Rows from expert 3 of block 3, named by matrix and row number. Rows with one number belong to one neuron. Each number is 128 + 24 x the weight over its row's rms, rounded and kept within 0 to 255. All counts start at 0. Numbers have three digits each. After the name is the row's rms in percent of the matrix's.
# up: expert up (model.blocks.3.mlp.up, 32x64x128), inputs 0-127
# down: expert down (model.blocks.3.mlp.down, 32x128x64, transposed), outputs 0-127
up.27 101:097189130122114111187124122094119138172121107123104128128131154111164105132097112129154116116147096109115110168133169140104124111152119116104128083120095159140151124160114129124149098126144098163155114155102099158152141139153137084118098121162118120148098130087106106110111121157156081130139120130116139135128147122153110166118140098131147162178118129091136060124108079123127160108101
down.27 103:074110153144093144086082118144119132148146157129119120124147138137126092130131091116116106099106170116130094170159126130102116135152127140101122132150138106100095134137165139129095146112121140085121133094105113105156145110122165176113151137122128119131098170142169114134120113103071129141148176082154150089161150124106137172135172119112152111113129106160150106110178118105087131120113
up.28 093:122122114098117132163152125099176111126083153160167150107161132127159146155148167115168139142091120131150144096137152133106157140119113115135148154172095087100132154118110119115139143145094155126113157110130102132149093153175116104131139119137130123111105167104103128161105079138099090167162144114140131104150131128157131113202130122193135138119140147107134145093119111092119134111118
down.28 092:093121127155125138149135150138111121093131141141144118129146163104137163163189102108130117156111134100143123147126082132108138126086126156131130132134177115144139117057139166151155089116115128133177140089111090115096134158166137129151109166110173130123167128129149162161154147080117156162153116154121077159146116155134131137130133145130149108131135125099138136139154127167169145123168
up.29 109:099156161148136102091177129114191133105114164121150138148117119109135139150124101135124147114146134158149138123130101103134150103149160109139125143134123168100145148101079180180139105136071130112137143139141109121134162154102123139135098174133157148111095139112111135123113138131142102187160142153106125108191129176141144153124083133133140117145116111115086121107161127155113103100113
down.29 105:166154161117110112163095116131133060102135115156117134142070144121130090146124158163140103149124139140144113127140130128109126115102135118099148091123182152120111113094166077143100142121142106126117109172175149163170106144136147136116136087119101172157106129155115140085131120133128112135138115144097101125116092119099116129125117114092121152132127096160131155082091103160116140160098
up.30 070:109139131121130190108130095113130131106081161136128131156127170094135159098114144097122103133131114128123159132104094094124124166148097139126157100109095103107148133128086119146106147128117105149111128165139187160180113177119099142134139103102145088166154154146127158129137119138123135122167045127114121127140140090133104089122131122121114162111146149158103096147164126128145121119109
down.30 085:105100128135137113140119088099130102141163108142140108072081201128136152084179103136123128125122117143124148173114134128131104104103115124148168138156108150093148122166147117151124111075143102134119124131120129151113120157114114123168157124149118160154176142116155081147129131121085097129129168120145132128109117142121145123124150143154105133128112112086115119127163111105158203155138
up.31 103:094124117140116158180125119102153111139134045107120151105151143154141154173157125157108125111118113131159090143105135201125111110086150117104142117115086140155096121152140166152116137148137111144141098152105134109138141100127136126154181105097153136157129127105128154151118143112119126140147116107119112122169129115120113135100144089115128144159146153123108129167165125165189095120141
down.31 103:127150129142126123118126121152157123109134152136181124119132159120132118087138180129131120148128135141105162135129149108142134110148124143115110156135158141152163140099135097095110114136110157137113141080113143149113122123120071111115096111159104145083140121167148125085087122115110149137157118164120122080131129172157134128145142120180161095097073095133097066124111147115149156186136
up.32 093:165102140121138136090130145158166118173129114148165097140169133093080166114107146160140088142128092104163109106145100143121151117106124165136176128155171120072130141146099123159115097145110141156100115111115164148105131127094114153142124148122121146145147117128136123154168146099152092182155084103116120166118131137158154101128126124129167133161128126129120091118125165116146109153148
down.32 099:123124107117149080158131124118142136105102123154149106118116177179039123089135169159140150153130114117157140188123126127123097129186142118099122174128120131125122120108140109151124116162161132145116136141132106164113155124098157139135084096134124123183139131129137113101108158166161159123140134112110075131152097124128119110146136167148135110143099093143097108132120128136118097118140
up.33 111:125129090130126158117136123163167116112144144122133152094172126143144117143175179098135110108141083126129177118118137119155128151112132112162155167140093102125081174161103100130141127139117153181117125095105137143132103132145155157130126148128123130116111154109176121128082160110120099157143153152113136108147151123127157111142145144112160126151142087128140082100126126130132175091192
down.33 103:200133090086118137164139144139136127114070163141141146118129150119134136109136123129115160138108135140125086160101150119126112123149110153145133155103119144142155104089134102165121099111170128143123117143144127159072185127141159122104089174158102158116134126125104117112144170115140156113121102149098133155142101132120100104145125196124102167093130149102141110134120138127132126163090
up.34 085:124106117163126107100131133122113146141115133129105107129111137114131079082161126129089114108112100116129143137151121134140125188166063147163122140151141153103134135101094122131125118130121114147108140146062116102128158157132149117124111094085165160126127173112079151129131151126107158129163104142148132162161089130171164168096126098096121119118162123140082140104114105145157120135094
down.34 096:158166126085141140135164101127162088156103147115133132089124138131149165109126147154107153134101160104157125112106164131137127143144204109111129143096142130139113104133121106160096125154122112109090087105164149112169143080130127088110181132179107179093139148179114146090157150138158118124121115128125127125156132143109150126124116116149128140103127126125112106102176160130132146116122
up.35 102:092095168142096176132105116136114106144118182084117124165138128156135138095137149146112120136118096142106122123132117144180123136096121072166149099115171135171155087102131084107112157123139126134141141111124124129112134122119200091138143081140102121106194126106100123122165162116109121124136145106120148107134112101141114096136129100124135094118118159115152125155126119092156147114139
down.35 101:140093081138139108108111133141156150115101135099107143131116126141129158154131111141156123136143109145139142147143106147123063140153141101169157131157160104133119111125110149125106099120142137159146172112111102137105118138157096143160187173136122112119147111069130111132128145143125137108081127113113110118109079106119121179095140150180127170150146123131173095093156127175097099146127
up.36 098:110148161105137130101150104103098180114120159191088181154135084089155103134110169115151113113149131098149106152100121097131156157148153104093095122171093114108129120112131162120143125112118120166144132123147124135119141142104135150111163104144104106101111148113146174146128142123133123158112116148117138134075138119105097121098069127118116131129128163141124092077150125123131089115145
down.36 104:120141152148139159075075115117153114069155098107184130160126133147139131129120120144160107136151130097121101143127151093092122142098129102145156144092124115103160206120115117115167141151134133147143105123133146135108118122122134113114098143138108122117095123143152105120151172162147121074064090139132151126125151151157154153126127101122168117166134141151134155127083137118113125104144
up.37 092:110120100130097126118121103135122109138168115105136143172142103149138144091149133137116155130161110155143183136092127125118132139080140107149143122082140112122116087140112072125145172087138131141127141131135147126098157170089153115129177114094137153063194127120107124143103142115142124109097102137142144149121124149161130125109156135154145131152127186164165141153124109119112145106171
down.37 097:143089160106153135137098141131123101141131181089110139119124143120110100101155126110155077138131083113118125134092139133136126175116185117150131120154125095117152112136118151088136087141122163164137128115115150155089070144150123158123136148113106134104102115054130113113143154138118147113102104162101165114109126100145150119119126130118107085086128124112114109126152110177165107131095
up.38 104:157129149099144113146119137138150128183150115157115145139119139150119121126183118130112128131110079106101177111117105127142101134104119140122094159120122150124153121160124109125093139133144119103115161126139150088141168110145112142173165115137094088116169089079165185126100086156116124158132129111075132115162140146094162098103145157149131145161142159112146117134180146116141124121113
down.38 103:134137117123058176129155111131154134094103142122161130133135105122146114113096168128087148153093116111143091151143116120130169105146181134137123121086128143145101090127130122111108142134119149129125117133119101118136103166166119116125141127168195128119134129103106144100131139079097170126100122132159170114107090102139139139163136157098173131112148157125148078151122162126141140100168
up.39 099:115129124133126143130143160113090157116099150109121140159110118142201140136086144126137110117101141111148123150098128122095116112149115157143159130136085166105137163153115187142107120153107131133115112127158119161111111090174094123104126097148104121139200122136125190121154147133162109141158124136137146134097143138099114083114123109125126139111091132111101069096159135115102105138153
down.39 099:094192099154139102118105120156125124185158141112164106158112125176137104125150145124118153150146111100144147112133147078153100103109132108105085147116125150158120123166164120135116123113136105164110183145139092136110179123079117125124086128135097122103094153144120129140149112138098127084149098131126075131089152147113094135142092107101108131143134131128102130108115151106098147131133
up.40 111:107099142158139083111130085119140119121132116134143129103158172161128116123105145143125091156141096138116141154140116123114164127137137154110129087142080154123206134120165135159174164146136095105165121104150134160135122128082119079167142123139154148102136089099138121123127167127149117138140148153110126121132114086138133100090095110145141145117085167144108118096099167131143086140128
down.40 107:142129171129096148118101117130129141145148148115159097121120160159163114159141104134131108136170147131160157171182106118159129129069131129133134129139144136070140092124111101146112149141092173094076155119107136152135088177135090125139119109072109145134134136133149140140103125146087113104109095148130139099152164094137105123116134115159170099141116122130125135135115157129118139121069
up.41 108:101145122148141136128097142123093146105094138145121120111085167130157158102071139157137141189109102125113130166104085115165140087139144137170127095140126175093130170145171142138088127126133142114142097120150151144106115171118107105095138118124176136122143126106138149124141115160114170123186146149144164154097121096159120153111103106147118144123112116161123131103112142120149089127135
down.41 104:143125140151097089119115133134097115143141138129121158101118085135130116150125106074144111138111158110136167139126162136171106069098173134131130151144106119101139146106157120143115160135111115160118178136142077170172155110143106138129113151156136138102157106156185152107172151129158135137130103128139106082174131121139110141095133106127151161147107153125127157093115146112120152126078
up.42 113:149170150156144123135165111151115114133142136107099131163117080149139111102183100113137113148127116151115123077118099140161107122121100109152122117128141096153112136104124119112111101076151116131134145130161113096075131159140130148124095149143094089095161158124119089169160139093130103085110149140140127142166125142093088124141119124122089105109149123133159099130059128154094147141133
down.42 104:142112112141147170131095157141099148127114164148075134136136090111129148112104129177106170120166148144147143095090094129131117118155122143173134160132119105172143162139141121107140093181181137097102092165091147161124115125139115174115165135117150169114120096132136171123145143153140137127115138110125143134119106096147138083153136142132144130142151139130145120094186118158153101121125
up.43 091:164149154130167135121132120129119081096166071169085132108116151111129096136119109119151163117163111148151180128126114094134147127126117155122108125094099130140123073106159105144099144121110125128128134118166170140094086112143116154126088190115149110148110105154112119149120097112121117144140150116119123125147130154147142152151151107144139132136109117066080121112142132152121070142094
down.43 085:144126131108094107079118136141207127153114168143121096136133100106103141106130119154122125100104128091099121105124123151096124105150127145156119120159169149153122161100163086119104131113116106146131140106119093141173144086132138112155094117107114147146105074122098128136111130154141098170131147138140177133136106134141137123132103113127163103156150099179156168150102181120143153126135
up.44 097:135078081123120140125144120140103126125146189123130118103126069171138152131075163095139124109115120097117114168139103109140172166099123109140144134158108103124093136138133116117132122122133108108096133143171146147122097129152135143137091132134102111123122132123159089109134133121108090151129123108142121170130109124147139064113159109133192131125139104175124104146164133111093152139186
down.44 092:146125124133164108123138110113157153155142114121151116151156111134102149150115101110132142102122096126120114149125139130102148126147129121108118122136169170113162150133106156158153127133214128177165180126139106113092120102128188167086111117161103115158137116122117115131127112129142098113102115137093162159111168151124137128172173124110076118153108144133139104152118146135155074153119
up.45 106:122134125111086133098173125129115105130120136135116134180138162131104129083154105104095090145106082132182149132108121139125120135164120140125152124109105116132111162154151111071164096148135101110142138115138136100158154128147130097130114164146120116140134082074155103170151126098152082096133151137100125183152137171122095106146151120112129154156121120122158132176108131134147158143146
down.45 095:132123123146167138131156133183111192105131146156157128084138132135097138142109136124137147120135161140114128178089141165139160120126123121115114138157116140147177159120088149160129132127123166124099081097125136121117103106150158158131108119111131151192140164131143148122172121139107157130140144143133143095105123069143137141127124141150094120096130151085105071089127166142119107105144
up.46 105:115132147131151130089158117190079117134129157120137165122114109146125120120112139117152127116153129153136096128122143149129130129164137141121194143148081159096119132146176125104098122111098133130165119109121096085097124138146122150118095110122139125133190108092133154148120152142143142110143178172155121151114103127125112134125092068131109145123138135175125169147121192125143146104153
down.46 119:115143141130124110131124102124162164178118112127077136129117150120114162170140154092147090159098134138106127111114117110170113127099136102124130180131083117180154164135121133174111108195138112137127115148157119139149130125114113162099117160133151141112100115129127140126149138137128150066111080169158100136111155139110146091111128120181123141157155123109124145125124147078126110138094
up.47 093:151134112136135122121095133138124129114117103113127144116088134105129063167105119085156110144179181125127140124135105153166102157164126100123144160114117143099142143095144157128122138133150090104104172110108094152115103114128139155146140132139104113101149174158128086178120155111142129125089164131102147100163130108132091161141143130151111159141170127131096163102162132159095100143118
down.47 106:148097151140147135141126127105116109164202115128167128159150143076164128135088131170085125128138165101133117141108138129108157153125088141180129122141139124148145177145140126159143100113103143119124094178141129117110128162125147114112115139104161146115089163144119126091106088139117116152143105138181137133107168125117113071103115122100151124123092131137165128139128104101138101168135
up.48 091:104151156098113145126108135119107127129129160101120128157125162104156124114126094136090146147129105093116137153121125099114130126142135099150133115107105137117131144129128121115092112197140107151155093171111167177114183083170108130136137105130133129144125095163110073125114135146147085139132099172158113143156131115164136132111107177091146171115104156141128145190103130112150138135108
down.48 096:126067102188124151108109172107074131100112107141124151121103136158131103138189129146127166133113151128144147120113155148123117152113103139123088156147123130134176112173127122142159142135077132103133166113107174116140112150125147099149091114093130153115154108134131161132134090102098111144182115123114109134147130105113140142076134102092104111116129128119133122071114126128112161112124
up.49 090:110123141118138141065124118166165129177144092143162102077176120141167121141152093169153160102149112130141103128133132135119137138175141126087116108103120084099111123096148125156114113142088130085154107113088140096133142121140106151122142118078123101145110105121140129131087152140109118136134153092100138108093155140168122154118114115108139101125097113137084110096140107110092159112130
down.49 098:166150120143138145145103116089151135084118150143131141167131145109159133136134148143134111173110085076138128122156127119086160138139121142102164137133131149117173126131115102113132153143101113102127105113176081115136104188059135127104096155163124131142128136118095119142119145060137135128108129150153133126179117148140114160133095152125098110127129096183132167121154120122133135101117
up.50 088:172096121122160094122152121126122148131152094122146111144130137123172143122132160121193083124133165140178111129108160129178104134086124140153140152128121112151124147141125138151124085153117126157114110141141110157110129086087113114126102139102077183064146122109111121102157085147118123167132127141124113103123149125089127097146143100138158133117092129122142129113138157151141073153132
down.50 098:104141136121128123080124127126169112119136200144129128125134148145142164068125161114114137090143123138111142134116105156100126125148110108123098086105122132166177150135121111179098161151113140116109136110089136174142110159124099145126173115133122136119135153135191126126091138179170103121093142117141110111123115134100109117118187125144109133100125156156128136124131144087138135165169
up.51 117:095139070126150143146137121126104143147157103129158140108150139175148125130110119116080171131152155130106096136150141131113176112085163121109129108135149107117115089126116151103124147114103120126166137111147112105112132143137123079143164103106103086123124153118126100097100123111141095155118162099113171093125118113136106109128153111113156130164133151140126125161224122097102121130161
down.51 113:157114141187142174126156138100169124075134140148116131155182142145148117112132168160162106137153078118123110136139139118103157182102115103093087099120138147089160115123108127099102119116110107145152134152107093114142135132119140144117132124161130115120061133120096100118142097118113159114098107142131133096143128150120130143088125156166114137122153106150140084117114156166167128132102