{"model": "segmentation model", "dataset": "Sentinel-2 satellite tiles (TerraMesh)", "train_examples": 72500, "image_size": 64, "crop_scale_min": 0.5, "horizontal_flip": true, "translate": 0.06, "num_classes": 10, "output_stride": 8, "arch": "vit", "norm": "rmsnorm", "norm_position": "pre", "activation": "relu", "head_dim": 32, "fused_qkv": false, "bias": "all", "qk_norm": false, "layer_scale_init": 0.1, "parallel_block": false, "moe": "top_k", "kv_group_size": 2, "num_experts": 32, "moe_every": 1, "expert_mlp_ratio": 0.5, "experts_per_token": 2, "shared_expert": false, "patch_size": [8, 8], "conv_stem": false, "layers": 10, "width": 128, "positions": "relative_bias", "residual_init": "scaled_by_depth", "optimizer": "soap", "beta2": 0.95, "lr": 0.0024, "beta1": 0.95, "shampoo_beta": 0.95, "eps": 1e-08, "precondition_frequency": 25, "max_precond_dim": 512, "one_sided": false, "adamw_lr_other_params": 0.00089, "grad_clip": 0.5, "steps": 18400, "batch_size": 64, "epochs": 16.2, "lr_schedule": "linear", "final_lr_fraction": 0.05, "warmup_steps": 1840, "weight_decay": 0.1, "adamw_weight_decay_other_params": 0.01}
Rows from block 7 of a small segmentation model, named by matrix and row number. Rows with one number within an expert belong to one neuron, the router's apart. Each number is 200 + 30 x the weight over its row's rms, rounded and kept within 0 to 999. All counts start at 0. After the name is the row's rms in percent of the matrix's.
Before each expert's rows are labels from the 100 images, of 14976, where the router gives the expert most weight on average: "top examples" is what is common among them. Only what is clearly more common there than usual is listed. The data: Sentinel-2 satellite tiles (TerraMesh). In brackets: how many of the 100, against the usual share in percent.
# router: router (model.blocks.7.mlp.router.weight, 32x128, trained with AdamW), inputs 0-63
# up: expert up (model.blocks.7.mlp.up, 32x64x128), inputs 0-63
# down: expert down (model.blocks.7.mlp.down, 32x128x64, transposed), outputs 0-63

# expert 0
top examples: flooded vegetation (26 vs 10.2)
router.0,107,197,206,213,155,194,247,164,164,129,236,243,195,227,147,235,191,186,227,220,230,227,213,210,236,221,254,228,174,180,169,229,135,165,226,191,246,229,155,171,204,188,226,194,173,230,203,215,149,187,190,182,174,211,265,172,225,242,235,230,203,169,198,249,165
up.0,112,192,230,234,225,173,188,133,203,213,255,199,174,181,150,253,232,210,214,186,177,127,202,218,220,132,189,190,180,163,215,251,200,169,245,200,200,242,162,214,138,204,251,221,248,225,168,200,196,222,212,186,166,190,230,203,231,195,208,155,189,211,157,200,276
down.0,099,176,227,158,185,208,202,220,187,198,206,185,152,228,224,197,186,204,193,176,207,195,161,188,290,202,203,177,268,219,263,202,225,207,203,219,214,263,190,219,182,144,206,169,268,173,171,137,202,176,172,220,193,127,182,231,216,185,212,200,229,199,248,206,190
up.1,107,118,198,184,123,203,198,250,186,137,238,204,186,213,238,199,206,154,201,224,224,163,198,217,211,215,197,210,184,155,189,177,172,151,194,177,182,229,204,225,210,155,192,236,151,190,193,192,163,211,195,167,176,155,228,243,193,211,197,208,222,197,231,244,190
down.1,102,184,182,230,177,217,217,282,242,212,200,149,154,110,218,247,162,193,225,212,151,195,207,181,180,189,145,236,170,194,186,132,196,215,224,224,210,165,199,203,226,256,219,227,196,150,187,181,204,179,145,211,208,241,163,217,204,215,215,190,201,123,179,199,237
up.2,087,200,196,192,181,174,224,191,252,214,197,255,161,196,195,211,183,182,159,218,209,231,190,220,198,195,182,201,183,171,194,236,225,197,185,187,194,266,244,170,178,180,161,148,230,200,200,198,147,192,220,259,209,172,189,193,209,171,308,177,189,175,192,235,158
down.2,084,196,220,198,248,203,176,252,194,220,213,147,222,198,232,208,151,240,181,220,220,182,122,153,202,195,192,181,180,244,187,174,219,278,221,239,190,174,218,162,214,219,204,245,213,192,231,205,189,178,228,217,199,264,230,246,217,217,188,191,267,219,180,207,172
up.3,097,182,165,212,157,234,179,208,166,148,194,172,211,163,235,260,241,223,172,225,184,220,176,206,224,205,161,212,219,257,218,213,213,170,134,259,259,190,198,211,138,187,214,208,211,220,224,229,245,186,206,123,163,247,208,190,221,155,241,228,182,193,177,200,166
down.3,101,194,241,198,178,204,179,206,192,191,196,152,199,213,237,223,225,184,213,159,211,203,214,210,236,184,217,182,160,159,182,170,173,238,193,153,158,188,167,246,210,202,194,146,217,199,233,137,175,216,194,172,217,160,239,266,194,214,195,177,184,212,217,197,188
up.4,114,221,210,121,180,260,178,216,153,225,211,153,218,235,207,193,166,258,178,222,244,258,205,134,146,197,193,222,201,181,202,149,251,188,241,202,246,180,186,205,156,182,138,237,168,221,207,186,205,243,206,187,190,208,202,145,211,149,201,231,265,198,191,168,161
down.4,109,173,203,192,230,162,210,152,117,173,212,218,221,211,193,194,257,207,157,129,220,251,208,213,209,184,225,176,185,229,204,176,181,192,170,195,189,217,185,195,229,150,187,130,207,219,216,244,165,284,191,190,205,183,236,209,164,169,217,220,178,181,233,171,278

# expert 15
top examples: main land cover: rangeland (62 vs 20.4); flooded vegetation (27 vs 10.2)
router.15,086,167,217,217,211,175,225,221,191,158,202,236,171,195,187,208,221,153,258,241,198,225,205,215,139,203,199,193,224,255,116,157,176,155,129,224,196,145,178,234,198,153,192,200,166,216,205,204,168,182,147,245,188,172,231,151,180,220,244,238,206,210,218,222,179
up.0,129,231,195,237,237,241,146,219,182,168,182,175,232,194,195,189,212,176,227,231,153,126,179,201,174,181,168,211,135,221,140,178,214,202,159,175,228,243,200,194,246,199,193,220,182,181,196,204,205,177,224,245,238,171,205,174,159,171,191,187,159,205,242,130,197
down.0,107,224,212,219,196,182,225,179,172,187,211,204,252,170,172,190,159,126,203,186,165,211,188,193,211,181,212,157,238,158,169,235,239,206,208,236,187,229,193,247,230,222,201,199,234,209,154,145,177,201,237,204,177,245,201,228,161,227,156,137,269,180,200,205,234
up.1,094,208,238,190,197,209,177,142,183,154,188,225,221,174,228,156,217,184,219,195,169,200,172,219,203,200,200,207,200,220,217,178,162,207,168,196,259,206,208,177,163,214,242,210,178,172,207,209,198,140,196,167,222,299,213,175,206,232,212,198,178,207,250,189,167
down.1,094,197,179,229,162,187,226,229,152,193,209,154,213,195,177,190,166,223,162,211,180,203,202,215,153,191,234,228,193,180,146,220,225,247,199,193,147,209,218,226,187,248,172,195,251,207,200,230,170,193,256,207,138,193,233,256,130,164,163,205,245,225,205,171,206
up.2,110,216,236,211,199,230,182,182,182,146,194,218,214,187,223,206,189,184,184,206,217,212,200,177,108,180,199,189,224,212,196,173,205,176,200,204,210,260,168,136,224,164,236,179,208,230,171,243,228,212,228,204,135,281,203,203,237,155,166,228,180,234,163,207,138
down.2,106,219,166,219,176,176,182,237,201,180,169,206,191,170,147,260,182,186,194,246,209,211,137,172,181,211,202,217,199,253,185,144,218,152,204,231,264,235,195,167,223,194,211,228,260,229,196,166,195,189,220,199,201,199,229,200,192,155,172,199,197,181,203,220,235
up.3,073,207,296,229,153,233,209,192,250,190,141,216,182,220,231,242,254,223,248,207,171,249,185,220,194,185,202,172,201,231,171,194,233,154,168,227,186,290,197,214,166,192,201,183,208,179,165,171,226,225,229,172,206,150,140,241,195,215,182,222,186,256,215,154,278
down.3,077,195,251,191,169,170,187,183,219,221,183,166,179,227,238,202,261,213,199,246,239,215,244,183,238,179,171,253,211,201,229,192,196,137,217,227,169,177,238,182,208,232,210,249,200,171,171,225,232,203,223,239,232,163,206,200,191,213,174,180,149,192,127,184,193
up.4,095,205,262,203,217,252,186,193,182,164,233,223,216,208,219,206,208,207,223,199,211,204,186,181,188,136,171,228,216,177,202,207,161,180,181,201,220,192,221,184,206,194,208,205,161,205,253,188,220,161,151,190,190,259,214,150,166,186,183,218,187,221,189,228,206
down.4,091,192,226,149,186,227,258,218,200,204,214,247,179,192,209,189,216,249,252,210,197,137,202,230,196,227,242,156,146,177,174,215,196,245,121,184,215,227,261,218,133,174,188,191,231,175,170,167,209,168,240,216,196,228,194,199,178,197,206,160,217,197,179,207,211

# expert 31
top examples: crops (68 vs 38.9); bare ground (50 vs 24.3); main land cover: rangeland (43 vs 20.4)
router.31,110,146,195,217,169,187,142,213,206,238,216,184,156,227,180,184,164,199,191,185,226,190,242,158,172,171,238,177,234,129,249,225,232,188,137,208,201,146,196,241,229,144,185,180,170,171,234,169,176,203,181,212,242,186,215,174,200,229,234,203,222,216,141,242,210
up.0,114,181,153,246,177,195,219,208,137,169,193,221,188,158,183,194,191,177,266,281,158,229,179,170,220,182,210,241,199,216,260,212,184,203,252,204,234,140,178,223,207,215,188,184,182,189,187,197,196,253,140,144,156,211,225,197,228,166,151,130,201,200,159,195,214
down.0,112,234,185,224,208,222,215,197,233,203,206,216,176,199,202,221,132,184,165,127,160,240,177,226,205,196,155,129,269,159,200,197,175,255,213,214,194,245,207,163,194,224,155,197,189,173,194,155,184,187,159,233,217,191,247,210,176,195,183,221,244,225,114,210,185
up.1,094,232,198,148,231,198,192,223,228,188,199,171,216,205,159,123,218,219,190,199,246,167,198,208,188,163,215,207,224,194,244,196,178,214,233,164,230,187,285,248,166,168,246,227,192,218,236,139,164,213,241,218,256,221,219,194,205,187,181,217,212,217,188,218,150
down.1,098,226,193,266,235,179,219,226,212,151,222,256,261,135,205,213,209,208,254,215,242,192,225,194,230,235,197,187,157,193,198,171,215,261,172,164,174,253,206,214,207,261,155,165,190,246,234,208,213,156,231,214,166,191,212,184,244,227,235,174,190,183,198,226,206
up.2,085,188,188,161,222,245,203,213,183,224,233,156,238,212,232,212,226,209,194,203,125,203,168,183,185,176,201,213,176,238,169,203,212,194,202,230,236,176,209,179,189,214,201,220,155,180,222,195,104,188,218,292,189,194,200,178,237,186,210,203,219,222,202,179,219
down.2,110,176,188,224,220,242,134,242,207,174,180,233,230,218,164,161,276,222,213,198,229,235,203,183,194,266,231,234,220,199,219,211,175,208,192,202,213,160,215,225,198,175,261,165,251,248,243,189,262,211,219,177,196,199,207,207,159,182,203,168,154,211,189,222,186
up.3,083,219,189,209,192,210,246,166,203,204,215,219,228,179,204,207,220,187,135,197,182,162,179,182,223,138,190,186,225,199,175,166,188,197,228,196,210,184,188,154,140,191,247,117,175,204,209,209,204,220,247,230,212,236,222,226,208,233,209,201,150,197,259,188,171
down.3,093,218,168,180,187,236,206,195,195,217,193,205,212,200,195,165,159,190,224,225,215,186,210,168,227,241,172,240,201,188,190,286,235,203,221,222,245,263,169,166,184,252,266,176,201,178,182,182,228,168,142,205,189,223,154,244,231,201,164,241,180,174,199,220,214
up.4,098,187,168,249,220,161,159,160,177,173,218,239,212,199,193,242,155,134,186,186,223,143,202,217,181,207,208,224,194,242,244,238,203,244,206,167,171,188,191,171,179,181,209,214,237,193,187,166,203,154,228,244,136,172,221,225,167,169,214,227,209,220,232,216,230
down.4,098,174,227,179,185,156,249,230,174,225,183,251,217,205,210,177,236,185,200,216,205,216,178,170,215,261,154,221,223,168,192,195,199,194,173,208,183,273,186,239,221,207,253,167,241,184,273,196,218,168,197,221,225,191,122,252,260,207,220,167,244,181,177,174,217

# expert 8
top examples: trees (96 vs 58.6); main land cover: trees (72 vs 19.6)
router.8,093,177,255,171,204,158,224,201,232,183,250,275,160,215,262,188,218,191,229,183,253,190,194,178,163,170,187,167,181,215,184,176,164,170,216,205,181,169,217,169,174,205,215,169,234,194,159,246,149,206,230,200,129,192,217,218,247,257,145,246,173,222,219,209,229
up.0,115,262,244,188,260,229,174,201,210,201,237,264,246,160,154,188,223,229,233,221,182,214,199,165,203,235,231,204,143,197,205,141,235,221,242,228,201,160,208,148,191,250,196,195,225,184,139,225,178,224,245,185,189,211,195,213,228,222,164,187,197,272,167,233,207
down.0,111,192,178,195,189,207,271,204,200,220,224,222,230,201,165,213,179,247,198,208,178,219,184,197,253,180,193,207,218,196,156,251,226,162,221,197,219,251,183,175,194,189,213,232,187,224,215,189,272,169,160,198,189,143,202,221,240,183,129,245,162,198,236,216,262
up.1,107,180,199,197,221,245,221,231,214,233,217,237,208,190,212,169,190,190,199,173,186,223,227,216,253,183,193,201,257,207,196,185,177,245,184,238,188,218,260,190,229,203,239,189,196,234,247,184,180,226,251,176,196,172,272,261,178,208,190,237,213,208,233,229,218
down.1,105,176,206,198,196,206,227,249,180,182,236,215,188,211,218,204,182,204,201,201,191,250,226,178,213,161,263,222,214,245,230,239,178,185,204,210,209,187,196,251,254,109,212,182,267,184,174,173,184,201,131,235,214,216,202,147,176,212,181,213,198,179,227,227,278
up.2,089,170,203,249,210,199,259,247,215,189,160,193,166,231,224,207,145,215,200,229,241,231,240,180,209,249,205,223,196,218,167,159,210,228,182,200,172,197,193,201,184,242,214,211,199,167,238,203,187,206,190,195,266,184,178,194,188,258,227,186,179,159,170,189,170
down.2,095,234,207,144,192,210,195,229,208,181,177,197,187,234,214,137,196,219,194,195,180,205,218,256,92,240,235,162,197,220,162,188,186,165,196,200,187,250,197,226,218,228,208,133,190,216,234,215,166,200,214,241,229,219,263,192,116,190,197,217,245,183,182,234,192
up.3,096,170,220,248,220,164,195,145,181,212,229,155,142,169,241,175,180,228,197,224,174,189,180,197,239,193,179,225,142,152,202,143,156,224,249,189,163,199,199,211,227,138,163,217,223,153,191,246,185,198,177,185,195,198,211,172,175,190,219,151,215,246,201,246,211
down.3,101,254,191,201,172,165,184,239,208,233,197,230,257,204,200,193,162,243,241,190,191,197,163,227,214,218,213,165,223,210,206,230,183,177,254,218,182,188,187,184,198,247,204,105,208,198,190,138,216,167,179,212,168,227,264,222,236,196,203,250,197,206,155,209,197
up.4,086,224,155,237,157,190,158,214,213,208,173,245,195,148,177,190,158,183,221,183,232,192,237,222,182,206,229,213,210,216,180,176,215,182,204,193,202,162,269,210,188,186,190,227,178,155,252,170,215,215,193,206,174,182,201,236,197,242,208,230,170,234,213,175,186
down.4,085,231,199,210,222,217,181,238,237,221,133,228,193,175,196,222,218,191,161,173,167,185,189,176,194,185,201,222,210,189,187,201,189,193,226,258,185,216,224,184,166,199,193,215,258,193,244,200,217,202,201,189,243,197,244,223,152,268,235,183,167,194,163,190,219